config.toml
layers = 10
momentum = 0.95
adamw_weight_decay_other_params = 0.01
Rows from block 4 of a small audio frame classifier, named by matrix and row number. Rows with one number belong to one neuron. Each number is 128 + 32 x the weight over its row's rms, rounded and kept within 0 to 255. All counts start at 0. Numbers have three digits each.
After each neuron's rows are labels from the 100 clips, of 14848, where the neuron reaches its highest value: "top examples" is what is common among them. Only what is clearly more common there than usual is listed. The data: synthesized solo parts of chorales (CocoChorales).
# fc1: MLP up (model.blocks.4.mlp.fc1.weight, 512x128), inputs 0-127
# fc2: MLP down (model.blocks.4.mlp.fc2.weight, 128x512, transposed), outputs 0-127

fc1.131:145135123058131158108093144174164187135148120106124102089052089131144112113137107095079117118170073147182175120098094136191134151134141071114073064008084152141154118114151121119120148197136159117135183103132132114136175166126138136157125111127103146119103092123138107140164107130097074142119149105130127196132155135110116112156161143172166140185151169126086125146141152110099091201142
fc2.131:164126145101150061115145150071129111160138178085189144114102116181125077127125107149061107123175129117127115174153153139129132169114137161125118144142102161171123127114172145170125046111100130118179108124086139096123071091140120106135132168136094129151154086138108085125138086184120108134086141131155131083157140112122065097176115163098132159049135232137151130188138109146139042101138
top examples: note F#5; flute; note E5

fc1.159:127087132163108113169146115077124166138137162060149117116101175108167113180144106126133199139145091150159132188120105080089156148155089121074067130140171091106063083143137101135133160139160113103149100122148154144096122078116138076162106153133086068121116136099169156155155224084108113177099180128140135140117105147124131135132127096127071190112143151200096156147111184092140101144081
fc2.159:119110149124149098102137131122136081120115128104088189154119148079075100166049090141090126183102159140121212120162114098094124154120159106137137174110128119081164111093137109060202169111131125090129120180170157113150126105136165074086122204102169159110044150135113153118110068111159130101103122108078098119134154131165151075147091118138121123156135181157128124100185086144164172127128
top examples: note D5; note C#4

fc1.84:147134152089092132138115120143103052112170143072121152112164139099068182126102154127095173103180092164135147157082196144192129159087074074150127156116191163119170084199138127141066105133132152140192150192125127115131093127141150162155089106076134111154142087119115168111159157127114158108132105096098166121113106088107083186166153104133097097136128149172069107156121120075116110138127
fc2.84:110074172141129078112203119131154107177151135121212192197122157132173178132158119131140131123118166158134143147158119112095082125142083080112087054183129117127169132143160071135209142120138118078170102105079126151136128120087119178136104112123112130148174182145083107163124120100116052166137126140183090114104090067097094132118136137136104171120113156131145123134150154119108071102099
top examples: note A#4; note G#4

fc1.46:125092163086120128087159142133118110149141143132169113132080103156114137138130091155160105159125190182113123151185110128068133151073099118150148083130085075137111096168126091129099140123176109109171118110138188183151092130139163106142124106107160083030182079102146135102125106118118065197129114139189167128126138103099173184099152143146144069171156099067150175113160172142104095156124
fc2.46:131141142088058111172142096152073111171130073165075115166123110110128097137099124094171034112126123138155128128132180167122136099153108132120184124091140103124099132146074101092092135078043156192067077127137157174094163123144155139132137145050097153110094114135130114082128130111112038142161086131155104127144183094109091160147113166145132141095144145167113130105116154117129104145066
top examples: tuba

fc1.457:066149174151117178176100120129133119188103131138113119144130143099116125168130142179126111110147111137113100094151105125114125107154146180119071095137158104095128145102097153174168091159111124101139143089173101190172121182084112132121115133078093150147115128128134158166144034130187092154061142130111123070137215213123079142140162128130103135156134181137165052109159126082078131119124
fc2.457:109096105135108075078177108127090128074120134095091101108179104098115141183189120111123150143167133151111113146113157156118088178135063132144081104081056079158170107143123069133120100150142094079145134140139130135118116123079168196157121140164076137091111124158151145153152077130122145188101130104082125126123116152159102108073060081105132208127059102146117067154107108141085123135114
top examples: tuba; note C#3; note E5; note G#3

fc1.394:078171092104128127133171094149111152161168133127127109109133105142135141090121130089107149127170111110044161140140098116133187103166096162168167109162127124145115155130137070113092135144052144063133117104127164110193072131115162192132161106176101148136104142159133187126157126078168129180122180144102106112075143110104128067138147086104094145124139174046088183131142186128084156101165
fc2.394:065111146151122153125155137085167124055172153157143126158165081126094164132150129154120136117118128136080154126140099114159171128129125057140118157138111056099081065166141161093073100186133146104086124122144143163088182141140144139121140107142124150136072166123130117090104090206141052124084119144088121165178134146158103169166144167110175143176184086137095157184173155141115165148159
top examples: note F#5; trumpet; note F5; note G5

fc1.471:146179077110192064107169121091126138131125104129057093193168123093077098171175187179108104124126186148057138144148122088132087126143140132171125090105158134159102105102142132068085124153157154109103106155154131158189121138128096135141115110061130095129128074135098114177136138104090180098149144120175175129123174155136142148154182104137134119122158119103119083074175146073130146162172
fc2.471:127079047162096098144136155148095124141181139152082118134161106033097175177117116064122133087085133154112144142118083181159163128184208150098189150127160110095163171117119134142167141117122086177166132099150096109142133089145106145120094079159098126180176147185103192117105151199160154107143140128153107159158137083104125123115097115166131107127091119125089128130173152111138145128159
top examples: note A#4; oboe; note C5; note G#4

fc1.289:152154116109136131109131151141185169089135146127093150128092111148115126096161074125182086088103079075126167112160127105169103106071142119140166154096143153169161096137134111131143122142077151120149118104212173142113146117076133104169145159199150092139100127118214182157152128054182158204144110147104111089136145143125071104175108054131132157184104127148085108109181107119138135126133
fc2.289:105063150084099134111092078126199110090161151090164089140093143137081122099160148105127120100116150132090118143130138131170098129177160152116124142081119123124181103150107135108108153093086088134195116173165181112154171086149140156106067097111051098119158146146188099112094104066160098197096131136145170181122116123137100151159056111146160082133109078084104093150144101088135087118133
top examples: tuba; note F3

fc1.375:066157153111109136129148145130135151139172140137135071129124112170144101116077145156122082154180131101111093081122126101146107099095160147172101128166136125153148174059127113155135006207124108154176096087106132167138131164131090096102139104144136110154117177106100213111111179164093095132074090080124118090104090095129099136120122113141122110163116099143160181110132184176190139153133
fc2.375:130173110151128179107170128121114100169164152091157165113159033134183158165124147132161116110152139179125148117114097137131203159120117198178044093126119164127068133183180086107119117120160158146151114113127130127123150123129132154160128117073115134133154138106179146176153141175121079091156123120175120189106094136109114129076164191119145098113127125172102098099151156097094182202120
top examples: note F#3; cello; note G#3; note G3

fc1.87:053161129169113103142068140096115129095075107164164154140063110187086044180076112104172119097095152134160081133122115137149140098109127144147118086102130144109111122150151128138158170120129131145099134129092155125146143101106096119145094128132178108108079157153090137122169164106098123111085142154139144238111138099153108128172153108163157141159070159101229110113157136171124163167171
fc2.87:120128129119115147126037113133150127154074171122212180119118078150124127167109180168161149122223123129127134173154113072113181146146096128066177123146080152133094171170104141143185137113181109110083190131126117168100143134147153123129151163101130149149143105095121102118155133096112082124153133171115148137115156173161146081131163112105140133104122140052057131189172134151129113071118
top examples: note F4; viola; note D#4

fc1.291:118127089173140128096167105155058095126146148129124111114161120107096145179130194158087124173113117124135107161139106140153135129117118131137091084140154140147106171154111110088084116134132136199099172110137188165133198107100160118116153101063132096154056120182094176185078101055124160119126155103087108107125147133173142128148141215141111091098084109135066203097107100086143126129111
fc2.291:191113120140111102151192097181166145161161096136184088139100136059146134196106172103186107167184095145124183128138192095167137128143103151080142127169121157133133140079127115136171156103158144092171085150167145157165109113095140091129101130107120179096162109086087107123113156098143083153110116126051177125098112093133123096185178161147116166152179126149145136128148154095123150094067
top examples: note F4; trombone; note D#4

fc1.305:120110135120136136124129155101122122114124192181094150123123195122056123131096135145122154156154188125150153115127102141133065180118132068121126084100167130149147184097139108050059150149109093167144157087124172119108167124108155145077131117176142214180094114152133110128116126141142086121051138098078118139105163129139102147122169110119090122138148115053200079085154103082116121107081
fc2.305:118112108143086127140146141104180127161148084193136173118034151165121161155142120148105191130127109124167148146153124137124071163095133102135109132132115151138091165129141129118168127096161193166102135169162155114114151062108088135089146186167127073149157113102148138090157161114148103126189180178152114149106192182075153119105091084163132185146173154084082170105129103145137124176179
top examples: note F#5; flute; note E5; instrument: trumpet

fc1.186:066165093128152138099186172110137183126110157130153179122132226078123073144129158093082181118128124104158129135185120131161073095160105124147140147186113107163127127130150173140084108161107110133103078163150121126156084127122175121171047138178125107081137173113110130157209137153119133110105119139106115143162139130140097056118137104105087103054132138200098139135152128106130082125116
fc2.186:150060092187116120130174129177133140131143063147071104148093094088098106169140135126187141130089147116126101093068126139175106161135113128110089105064095077139131087112171148166111158093130115140094085122170158110167089135079113087140140103173152065172145152187134135115143150149127163104133080075201157108156197115150109134112152110108136104144181126152141138151164109174114204156120
top examples: note F4; note G#3; double bass

fc1.459:101107117063121115140067103142125093139189174159143143116151124097072127134134100111114109135136127113120046116161110159209089144145120073111118049158165114168143149135125114196078092132128094207097120098123132152180148095133105080093123124144082118093171157134178170123161085160131129112122192144162134151132115152106075181135132059168178105164184104112153126141108159101135151122133
fc2.459:139118151073133072107118129155101135121127161155059181080141149132130124109069111115136196120096185130134125105135093135128100142088129142182149081139148138123108158103215158150134090140142141162088170159078118098156124073115122112160101165144133122122111048161131166153165219168093110138152129123162099086090134066126176123140162124108127157122152069156147063192123126142148187151106
top examples: bassoon; note G3; note C4; note C3

fc1.314:149085087175088126106120082147105116127144206125119063115149116119125129176166161130128127121080142176146109142154097134124135120152194147124196157152162157123103105095147109170135143137124148094137086162100147070171149130087106107102072163132122097144112138181158126134070141104138142042091131132120170102070146110189160223166128186132134159109142082140123086151137056101134139080148
fc2.314:162092117139214111193078118069114162117116050138169127111146145091125150140099095119091122183114086122102138128109121100109132127131097106090125121181091123119054164140125133133078161137133124081112143076069143084175167108135114094170121156174098109139114102106170158135062167122152155141142166128115140113061132129126161128091195085087074130183158098131180154113154175095116123177119
top examples: note F4; trombone; note D#4

fc1.239:145110190110118161113080132129096126191127134134075097173110180158103218127058135153098127091091105148079147163120163147095126148113119058122170118083176194128155118128147111197118142094129131157151108107109131196139118119156157139151105111096169141119068205098128143160099130140132091127115119116099192103152150105170147135122125120133107099107177160092117080189109121060165099118102
fc2.239:133205079090110120142097104145170131124142166105132110155167128117133139130113119137090145072063122184126129111128146037073090136194159099090077118129145175129162078189172099141127074123194137080099135160109117113091141108179149127158133144176113077057142128150148111153125132081071124154114108188177156127142147110091155179153134092108121135166097141165190155135106117131151158121125
top examples: note C5; oboe; note A#4; note D5

fc1.480:050082101149205148164157152092130174145076132105141102185132078072137085132128079141115172108131090153082135123175124094142174118178082119156095125086144112129107096130109224126117136165145137164111118112151148180113100139170102155100185133140175114091163087155109208150143132108114112089112076145118167089118109100104111082166130137056118092098132107136120135096145113096138156172135
fc2.480:100115130183159119122157119124117118119131160114156107145138163141135132179162134113138137141197134180091201127148146106055120120116190146160089147138156093142131068158159071168145159172060108117175123167081078084140146120119105209139088090134105105118106147142150093093161123184141148132134145164182176127078142097123175149144187060135176160125167129076107152161128114103158135145176
top examples: note A3; tuba; note G3

fc1.200:137133119107175120164152169076085142179122104141107070110158122193208086170121149149123128106153102109086118155127127128098134095117098187136106138110149098121132127111088109108145137182091104094166149093084199107136169123164093173120155165145078105103174144134107163101197127150137105140109183134076080111083157160090133113127139104089193138103088088214084094113156181130142106139143
fc2.200:123178119144081151124184143127180121171122146107136121146179124171102173096085104095091175088145122121148094120137120111061178077107156108102120078125142125115195108153133105111168163164166158113120153143130142117156154179151196165191101128072141164135179148147126112132139168142124094128136175083111167111141129112105159170128097099090134056128140083197144122170097134197074190152103
top examples: note A#4; note G#4; oboe

fc1.321:138122158129102110169157123144149093135059107154032095147159163138159135114122170147110150101144089138069150126113138094135175125120088141147179134121176103095200100159129127112106073144081152029166122134082110170128097121101109130095119132102109095137130189185165169152197165159145113136129151149160130137180138154069113123209137045086115109128167116132129109138141121142094113119111
fc2.321:093115159201122114113138071095121125109051128125113045119194129107129131113113150147087130184145101186110131127109185103112110159139166104120158104093095138129138137117149122136172113133197153117148195126090116115134169165132140129172148116121092131102166107138148095106161064147102102124089138119171093142175133112205123153188108095092122132140088152176173095134222174088113135130080
top examples: note A4; note A#4; oboe

fc1.456:138131054150130115150065087155164140124106127051161055173185137136138100190105198103114069165114179103121091146068152153152174157132117140156149112116146163142093106097118179136092070139091113087092122151120128129112125148104122139113135104163191099114172079153169099094123119108147131112080109151118180117142172127107134121104099183126087063134123095141106197147128136169158124084156
fc2.456:143120088142194138150133127112129139130147090164177152083172179069143070139140110081141110149117042146168113144137164163160126123141076175162167136178135143136168133132121107108100141122117129123185121119130129149092125139184135178197059148142151149139122118049166154137128140155091172107143166079115181087169157132135141159066130094145186134102099148175168135090079160150079096090129
top examples: note F#3; cello; note G#3

fc1.188:082140130116086153100134108148150140156079115128123140094104160053118154165133174170191169165142140089138135162152128085124140219156189165142151059100156152077134084148112165098167149132138105109128087119110120131129109142142101117075096104175061117098117097120182127139125130133135076088092068149180119103132104165171103081119156152145187076097147157122174083111140167085160114166108
fc2.188:095138110116194151129044135045110073174111112159115131115132227069116120146080057100110138158069132125140144188125113100131115169118191135155129137142111153095120125137083109081127103124128135119143082144126137142166181109166121177114174146099103121147092175133143170071129130197104105134137140142115133168130102124123122106136132117192102163109103106118111148132060084111169132082188
top examples: tuba

fc1.510:127074131105128080170146158173105199137125144099096074132062123107107147128098085151101084111157103130140052117127130137168120151066054141132178135156144135143126129151143171169184134154112040187115160116108171106144201135177131117089129125095126162112160188107120176107173106084133091125113067095121121165131095149138103118162130093114139110121109076162177139193116159122112118102136
fc2.510:112139124073171115147139082106078137181145114135123090134117098145147165214159131135138115135128152155113054109078044113114136159181104221121159107134117144138173111159170138206127084153080178126133113151188134113145166188115107125159123172149100141118120091155112136140112121136146124138165154180180151131052096169119156126143171075164169143085121089097116111129165108113126128149161
top examples: note G3; instrument: bassoon; double bass

fc1.451:149139111099088114095127108104141178134168186109085138120088150186064148132194149138101143143119152116054141079102097135131129135120194134163126109153135141070129073126113077124127056121087153183107095118118090177124073126133162100172146124072099162155162101127183203115117094137136156143128115177091175108149122135115149052130132126079169137145124144077156145161174150116090088156153
fc2.451:116199113177089121185103094145139159129164093170164129092146132099107116170160126110081106111109100148099106145126148123160067167130180193119066145103123082109112109105080048136144147118187165108128141117137154165147155163108091156140146130195158141109114183125138037093109115166108125150129073152162072105102113119084149159155156073156121105138117116164133099095157154076109142174174
top examples: note C5; note A#4; violin

fc1.10:133148140156099151126134106181140140090207130096163139135120144163134109070144178136141119142138116148111113106124149162162118129158132159110110214134241144100145074088119141164140128069121089192120163118200117120137171132093137127117155130114141084139081093096154037175124114165113120158062142077151109118109098156113141154120127138117088098109180138127136134124118044148085078114098
fc2.10:122081134166160127104100165166223105135091157125128113107093135175139148109082142081127103131122073182133130075122114094117124115105117127124115119168130111123155171109140083059111129123164122095153161129100142136188112143037133162107112118104057127119086146161105114123234149129107061143102103117152131171092093139071138172156163099139145120197166091162169105158157128094123097141106
top examples: note C5; violin; trombone

fc1.464:109144129083145105122130180097152085100130154134131136100134138149126083131163140074168148099101196145118171121099108125105144119148104170179097154163160174126130118164138074134137172129105105058089112157068095180064115163123180098087086135133112126157134112171145090153147062153119135064157133111135129052125203151116126127194100133134143199124125159077129191116103056138147131126149
fc2.464:135107156129116166116147061175068118144085058167047144101139105121164065090145075178053143100160149094094130176066165137100125149146147088157090111089112157167138146147136118170155106108154130133116087118097146101082086095164129160138104097131137149118150168163133108148092069141102105138188134122098087083113127180117111097110141139183123095150128131155186075107127069118163129145158
top examples: note A4

fc1.316:143099085165135102149122094085140136138125123140092070156116152142070150165104189148161082155115168062114081162096131113119142133128126117130152083053119146122164119082139126074127147142122144137126135125171118138119128140081093098086120120178193140123114125110136165089122147123164124116216130159128020120160131151089175128152208176162206109138171119117100152145149122073125093082138
fc2.316:162154100186141126102138129113120205142117054136121091085116083125141141151121153139148144083107106106088148200123141119114153143152213131111149182100108156114173131129154125084136178044127151071128141164149135152129174140120157164130138102146115102127152120089172051096150074060065137142137124129134112125119148106167119109168137227118130167116096141122124138139167101078072133176143
top examples: note F4; note D#4; saxophone; instrument: trombone

fc1.63:100167095112142082058161117173106159074139174132143066054100172143127143091163099109156117130111132202167073128133125090184127102146098115166166180137128124159173106166125104153150137105134129129136085146134172117075126139088119136040115145123128109100140139161099152224135122131140131154116116092183129130122147097173132175089147078178135107136067141089135155111170108108104130094072
fc2.63:115182054112108065173115124101124124102168075105110107049153197075088130102099128121163150092106120183103133132136124122140153168103133126160136112130133150084145130097125173086134107200101121143176062092086078107092151115123099126180134179111073102103164105134164088087116146087061090081096139111168146143093150103123108155122197065123151134097140103119131102095101103118153134148121
top examples: note G3; bassoon; note G#3

fc1.470:133128175166106101153097096115115106096139103129115124175118178101126133067101111159122078075098153119116144084090165125102173169094074122092090148133094134142130137141145172166112112152155156180186084114098158163111106147125150122079115106160143105131098115117065122209124134156198106175134118151135195114120129184156139108155032154059091110162189179103161158140103123086116115118143
fc2.470:157147100154093093157133130148134110197151141085100102148103107084129127135135124116099138106153194141167114163153156139153155133152187185154111087091187138146147151097128088075064227198118122138147142165048094091110171159152110065133141153089091136113131119120139178117133133161113082144121133156166117157139175152150171111145171095055120150091130130128168110150114093179144149083094
top examples: note C5; violin

fc1.278:112110038124114177121149114123126155111116210139120112134082142139119100159092083155128145065192112143118152119136138140131111177119123184118176124072109187150164041199154150144103125078117142149111128105110109172137190188089126142140125142146135117161141115142099156155095099122128159113179143088117139174116090099141093069100099178122104154070083168139101148109158157051123144104116
fc2.278:136082102187142123125125106106080158137076105154081151177123121160129133156123125135192154160138105095131165133085139121133138171120132112151116158116122125131185151128081151189121123112146138084088060162124164059084078177119111079169133175107169138141164159093196093143107050098136140100121110170102170109139134121113130208110178168119145100211109160136132174164093137094138170134108
top examples: bassoon; note F3; note C4

fc1.129:163146074118099140150135090127110192109129132143120104173117141142123147137162133110130107132114139108129110154095137121168052143089083153161151190155078148133087193163068135131169095125145133163126062127143110121082123127115090167190151148168146148114070133162124124105134157205152120152142150060116134149107153174086081142070047124193067088157150138149191128097096156137135150107098
fc2.129:093105122152179141145119160121127145112138175142123118061087109127096124118141129150143094141135124135093110147137161042119130132130134096116135134105177109059082082154185133154151072118101154149151086113145138072068172170110097094133189120183105173120217120114095079121119119124126149176191144151137071088095108147139101075146155121170112186055095208119120148100128128119128134154138
top examples: note F#5; violin; note E5

fc1.499:104143105036137093075105126107078119089083174178119114159121155148147174145143156204101108134120169175150136103124146127170126137167153176137097092106111058154120099186127110167143120121169147158167111126086084101147106184123117087149142124098093098120156119061093121139107129155180068174139134102166054100118140133145108158154120139130127076143079055155152156174153130119128095171152
fc2.499:099204081067149138171106176137129128148146091155111119132165112122134110157084087046146140119150118177140073138129188109186166165163176108118129118143136029128139171145115207168121122125141084158171123100118108159137101126153109152131122101123162081127129105148129069117129113196118108152161129138094131151137107170131122129100188164060155137060096075120076129153125127123130166164113
top examples: note A#4; violin; note C5

fc1.130:108107112116141131069154115104152100111081175108145162172139165130121104181113098042134127117112124077094108099154155098146127125110113130080174146133081132125173117113163089159152155233085128146176104139113147182141180191124103087140047147163131128130132131116096084144128179185147088119161187158128122082169078104158080110066119123101119135081120113154118136116183173142125127118145
fc2.130:109133180157125120146160116135155127053148109183078157162072147142138209182162178094123159129087098133103100133130154097128162117113100164154162122136133135196145166119151118173105063182171129181107124165165220099125154159140128140094108086106175188172114139130167164107114126131123086122096128108129090165166152132130110152133145090126136105080143085121068182141134147155101198110148
top examples: note F#3; cello; note E3; note G#3

fc1.89:169039142067164117154154084117104077118143154123123122150197094127174149126152160183107135072148205162140093155114119145165135101085099100166167101138186117062134100048111150131134123134129114118132092124120189130113155112158193144114118124108136094124130137129118210086163141077093096115155134138091113113185085129098138191108167117098162159147180086118146123148163123119118101102112
fc2.89:134114089066131134079158135116133110184167076191106118143189131130106126133143127148101126137150125129132094152136130087136147104177112138101132163123124077122088089166122158144167113096130163131144150101117125164119130168119120090170174138157087151142145154147101037131042092086151110102170132158158100188114120081093112133109133155095221121121168115181157106084200159146083180164078
top examples: note G3; viola

fc1.208:172219113091159091186141117116155125163182144118114103109067137156166094120129097156134133128065131134117140169127086157129152077142139164119122095059167087116177149162114090082115157134109120103124154136141099136115124137143104131130148075062147126088149041162133087075153150119108173178146106077126123121147133104128112214090191125150120094159086179085164137158130185122128116120099
fc2.208:135100089121121158136087110172182109219103100143093140105147231088142129084092135120171123120107103111123112082114104139061130107127138104116133117126147136101155106119106100123127143142128139132088161113072127116122131131168163117107148118164132138123226118150190074115132146092119168115103106067184097150135102146118159066104084076127197135164084143089128139087039141125146182133128
top examples: note A#4; violin

fc1.41:143122148152153151159105105095090135095113085075122172106187107105137128100075071122059127182112103092152099085151117167155136113145098145142104143141084167200107086159112184164175161184150152112114142076139130120118102148092109140156133082135133131164093056115175169122116144148153087127237101117172129091146156108117169090162098071180123107147116103124132154153134147195118130115144
fc2.41:120121137186133155148108141110104145101072119106121141094163144040128150088088150103115157156160179098141118133091123131105182133119112078123073099120140139168193148082101081146050089133134115148107067140152137146085193131116113109108151082157101127216158128154142059156121141156145102104121198157141171117159127164126161129112165075104134145090201120108137138131140141132127199178130
top examples: note F#5; violin; note E5; note D#5

fc1.190:084109071155121140132131118160094070113148149119047128144129156160122125119139134102225092073115141193165123141128149122117141154101095130148136104143153151107076137202174129163084097178132173157123159133108079131090099146135084187110137071153149094088129154133133148106096154133140119128073140124126142097129156159126147159168214123110131055123120102129082117108158194060105146152177
fc2.190:149132155143132099174079162138117139147134132103153104093150157098135111174145138113106157141172146164109075096109125085110123126169085116153159142072116126070145118107165152182082131093110078112184107147072099145084126112150156097154128125123128120134180108065169150173091157154124100130114149173055079133197122140127052124189083148073077170135179118174122125105161140095075185089118
top examples: note G3

fc1.92:131119189102098150106123174132146112112089097119083151197114150115176140124046137077105166087106113159133129136076078133170141100146177169211144089113094118169160172127090126105136160148129119174144102148126074155199159077135144117152131101181155109169101113101087077158143104143160085123152052169116148121107066143172118166152117113107147146109153183116123138145118093130139129060128
fc2.92:148153170114126138128125172154149117112100132133077128166116087089092104127100145115123123124117139178120134162197149089112154104176107120183163128072110172126136192089163148075104147113141141090162142076162136069109105151115084113081080180070111177175174063179100091064150123143097084154128076130193108136165121123095097111144090153121175112152120154127144123133090101128086157126054
top examples: note C5; note C#5

fc1.319:047139133107166137147151129133176117128072132117129107093121125119149080119116177145122168157105093074166129093141120155100080161161110169139165138148155153093102086154120128142133162124067144102176095110188087187104117085179039140093098154130091192095098069136112092144174186180125159115073123133076095157149131137073146075108165137164130162104154077122128155123158116126138118158150
fc2.319:133154116158105124175155165163154100122111145084134147117096139105112156119107118136104122128097103079055169116117187208130122093066124129172154128123171132132177116204132143150199158123157157041112145102180075179128130088146165120165083096131118104185142116083076153127121124116153120146141076140117155106147049112066144122090139113142108145114142083155113163132043114107116152143116
top examples: note A#4; oboe; note C5; note F5

fc1.401:140168170169146100130154107164149082163123149165103156148120129126106143103138118134070185187141112130159114132096116121186080180106117100174132121113082133212113112104120153156091110173072107097073066138141141179092142174064085141079097136097115115102039111139168163108138118134175096130138112081188110168153113132160184124161140081117150120125144164107162126157152112116118171077093
fc2.401:184188112166117087109095151135147170064162102151133111128129141182080115189113169123152084171136126124095025077097160128119119154130123126158104105080069121147126211102107123137142141115107123128129064206132114138136138157173117072157122103103118150141123111123164126083142188145147138052145161158125129106128128149081137047128137119141111186142080154150126165192135110136126137127147
top examples: note F#5; flute; note E5; instrument: trumpet

fc1.246:174123109125090076068136049078117140089165114189113157173095132098159118173106132122107145109160193133132142110147168160109149110100120164136134065120131111112114114095161112119133122130136128118139222180152080191144097172102134130136148117162095064162110170104125201111099118081090143113091115177132175153172080142138171106142131116095141080111104112160112120219125113131113133076116
fc2.246:163128110130111105052129158162145095116144105161102132152165091138101101150134117145085140126110152098109152100152113111171174046155104133134118131132207087119059173167131155103131147111093128092097199136094102206115171171091124083150144124140070183149078134106161102094034129148141180137106135124058148130142107107085124141098109154125067120100169147149144138135143104073118086123124
top examples: tuba; note A#3; note C4; note D5

fc1.169:116110154112111105103129187056095192149122125159117166127209178133117080178082102172148100111120167140149091113129175139145201156166081176144155180130165154193146132090155121151159100143146096114165056131112167103088140141118109099136106080084105093156104141077122105125136158089103098107098090159092089216144132072136122158124123094158093136102136124155125153135105133127080163143119
fc2.169:070160103161147104134105131142107113141103140175132137151132147137115048123134128072146145161087156127163103125141132101130180117160162131174202146069143123106169141126106066176073153219110124103087179073113165105107112088126157117107153195195119164155160162104168158158095110112134131092124116130112114078116108138105092170130063082133110049157123101087134156161111106133101153166132
top examples: note F4; note D#4; viola

fc1.339:176163111119179081108137073112066150128133131161125098142147173173071144146094126120150071187137164087116100136118207146116140167170154101142109131129145167134130113152116045164131103152137092166139130079129101089165116061067111118154086122141149114162078135135129146091149100079153123125140137145100071144151146169133068171155082142137135165139101153088109140160139180133046153097180
fc2.339:098162110147190106172148132114113130135184158142166155065134093140120125152150137114128161112226117127061174143115131137119098168091146160105159123111120108174089145179113172186087131142085129140183229166151127134138154085117130146183096116154114144088098081101127088111126194169101149122177138193091177119111107132125123144139172139148129129122154121135101157066186159135134149119077
top examples: note F4; note D#4; trombone; note G4

fc1.83:149114168132057089118093063082077070145167154111116102126146133114113143126151140104148121133103173149100111137110097136169121117182092134146133136126106164114143177092071129111136138198138127069135153124122097122081150177094143115135138169108100176112115112115151173151132162115139115117146149083121170109161134104180122034161153138122111077208132181142129109142101192108104224070164
fc2.83:140109125138146115111115174137139079138082161087128113158184126141121130158058151104132125106089146138146119092121129143162159121062080097147129117093120142163119114210068155139122059148144135128123099136072063092113108171097043102115092123116123119115146105119145049163048163159104087168141143130050174159080176117114157110170091127112092171141113118122129111131088146134106070099126
top examples: note F#5; note D#5; flute; note E5

fc1.496:119134134142143104028100127118163192078119134113087142088125144156171090193128216087155152196125135134107078167133110142103110121145147124105130117104139104115143160142078159133084092148114152119131092140113119114126173171140101141113099111172118122199127082152102135159137030158145119170170104168144144102121162074113125113093082147167065145107153088080151079128129156128106121193137
fc2.496:144190132149131119140114086109103147135184102074118115126108146177156110130122123097130124109094117152176196069220210161124123126141197128084163163125188158181142116116129148111087146103078133146126154103167128165159035136151116138147169098125123214165115118106118119134132112096099094138117124109149133108139102169113114101131112114142109135115088093176079073084110121164158122207128
top examples: bassoon; tuba; note F#3; note G#3

fc1.417:098129152092126163136100140127093163157150141124155179133187101069133115172108129088133109123171133114084113120159153180159218141067087089115145148124095165156131125076057139146160159100126110175127106186137092200102145106162138155148133159180117092141160120051066109073101110087141093181158129117181097117072158144127083136097107116117159121130136112130080139153161103141150175131087
fc2.417:202128146108128126101064110123116182126164074153137138161132087087134188126063175132128125110120118090104029109079101128144184129143139103119116116157159156166156147109178105099155138110146131135118172144154119122141165154144142150132167117087092177122146108090058105165083101064099130110119130175141089145090079134067072163105133095139140105133155155168126114147097101205068144167130
top examples: note D5; flute; note E5

fc1.388:052164132074173104119110124162141140073191154157134084150168195108103122151132132153125108147097096142123208119167157147113109149102086142107143171108187138135070097138072170108120121089140180069142107138084145142121149183124135135099103138066169186072124125098101171105137142133109162099126200152127124103120130080089101133170153110131148085196112195161116141137160114133093121102138
fc2.388:126150107121091114153124135123098124097197125128094154120158164090158099157118134084144128071122115129135158156086106132145068170126085122117099126063142141155187086159144115095134145157124067126112140145129117099127106122152115140180114086104131056114116098153075097103170071140130162138180157090141093116198080129140099097150065095115074119080133242136101091161142137099118063166105
top examples: tuba; note D3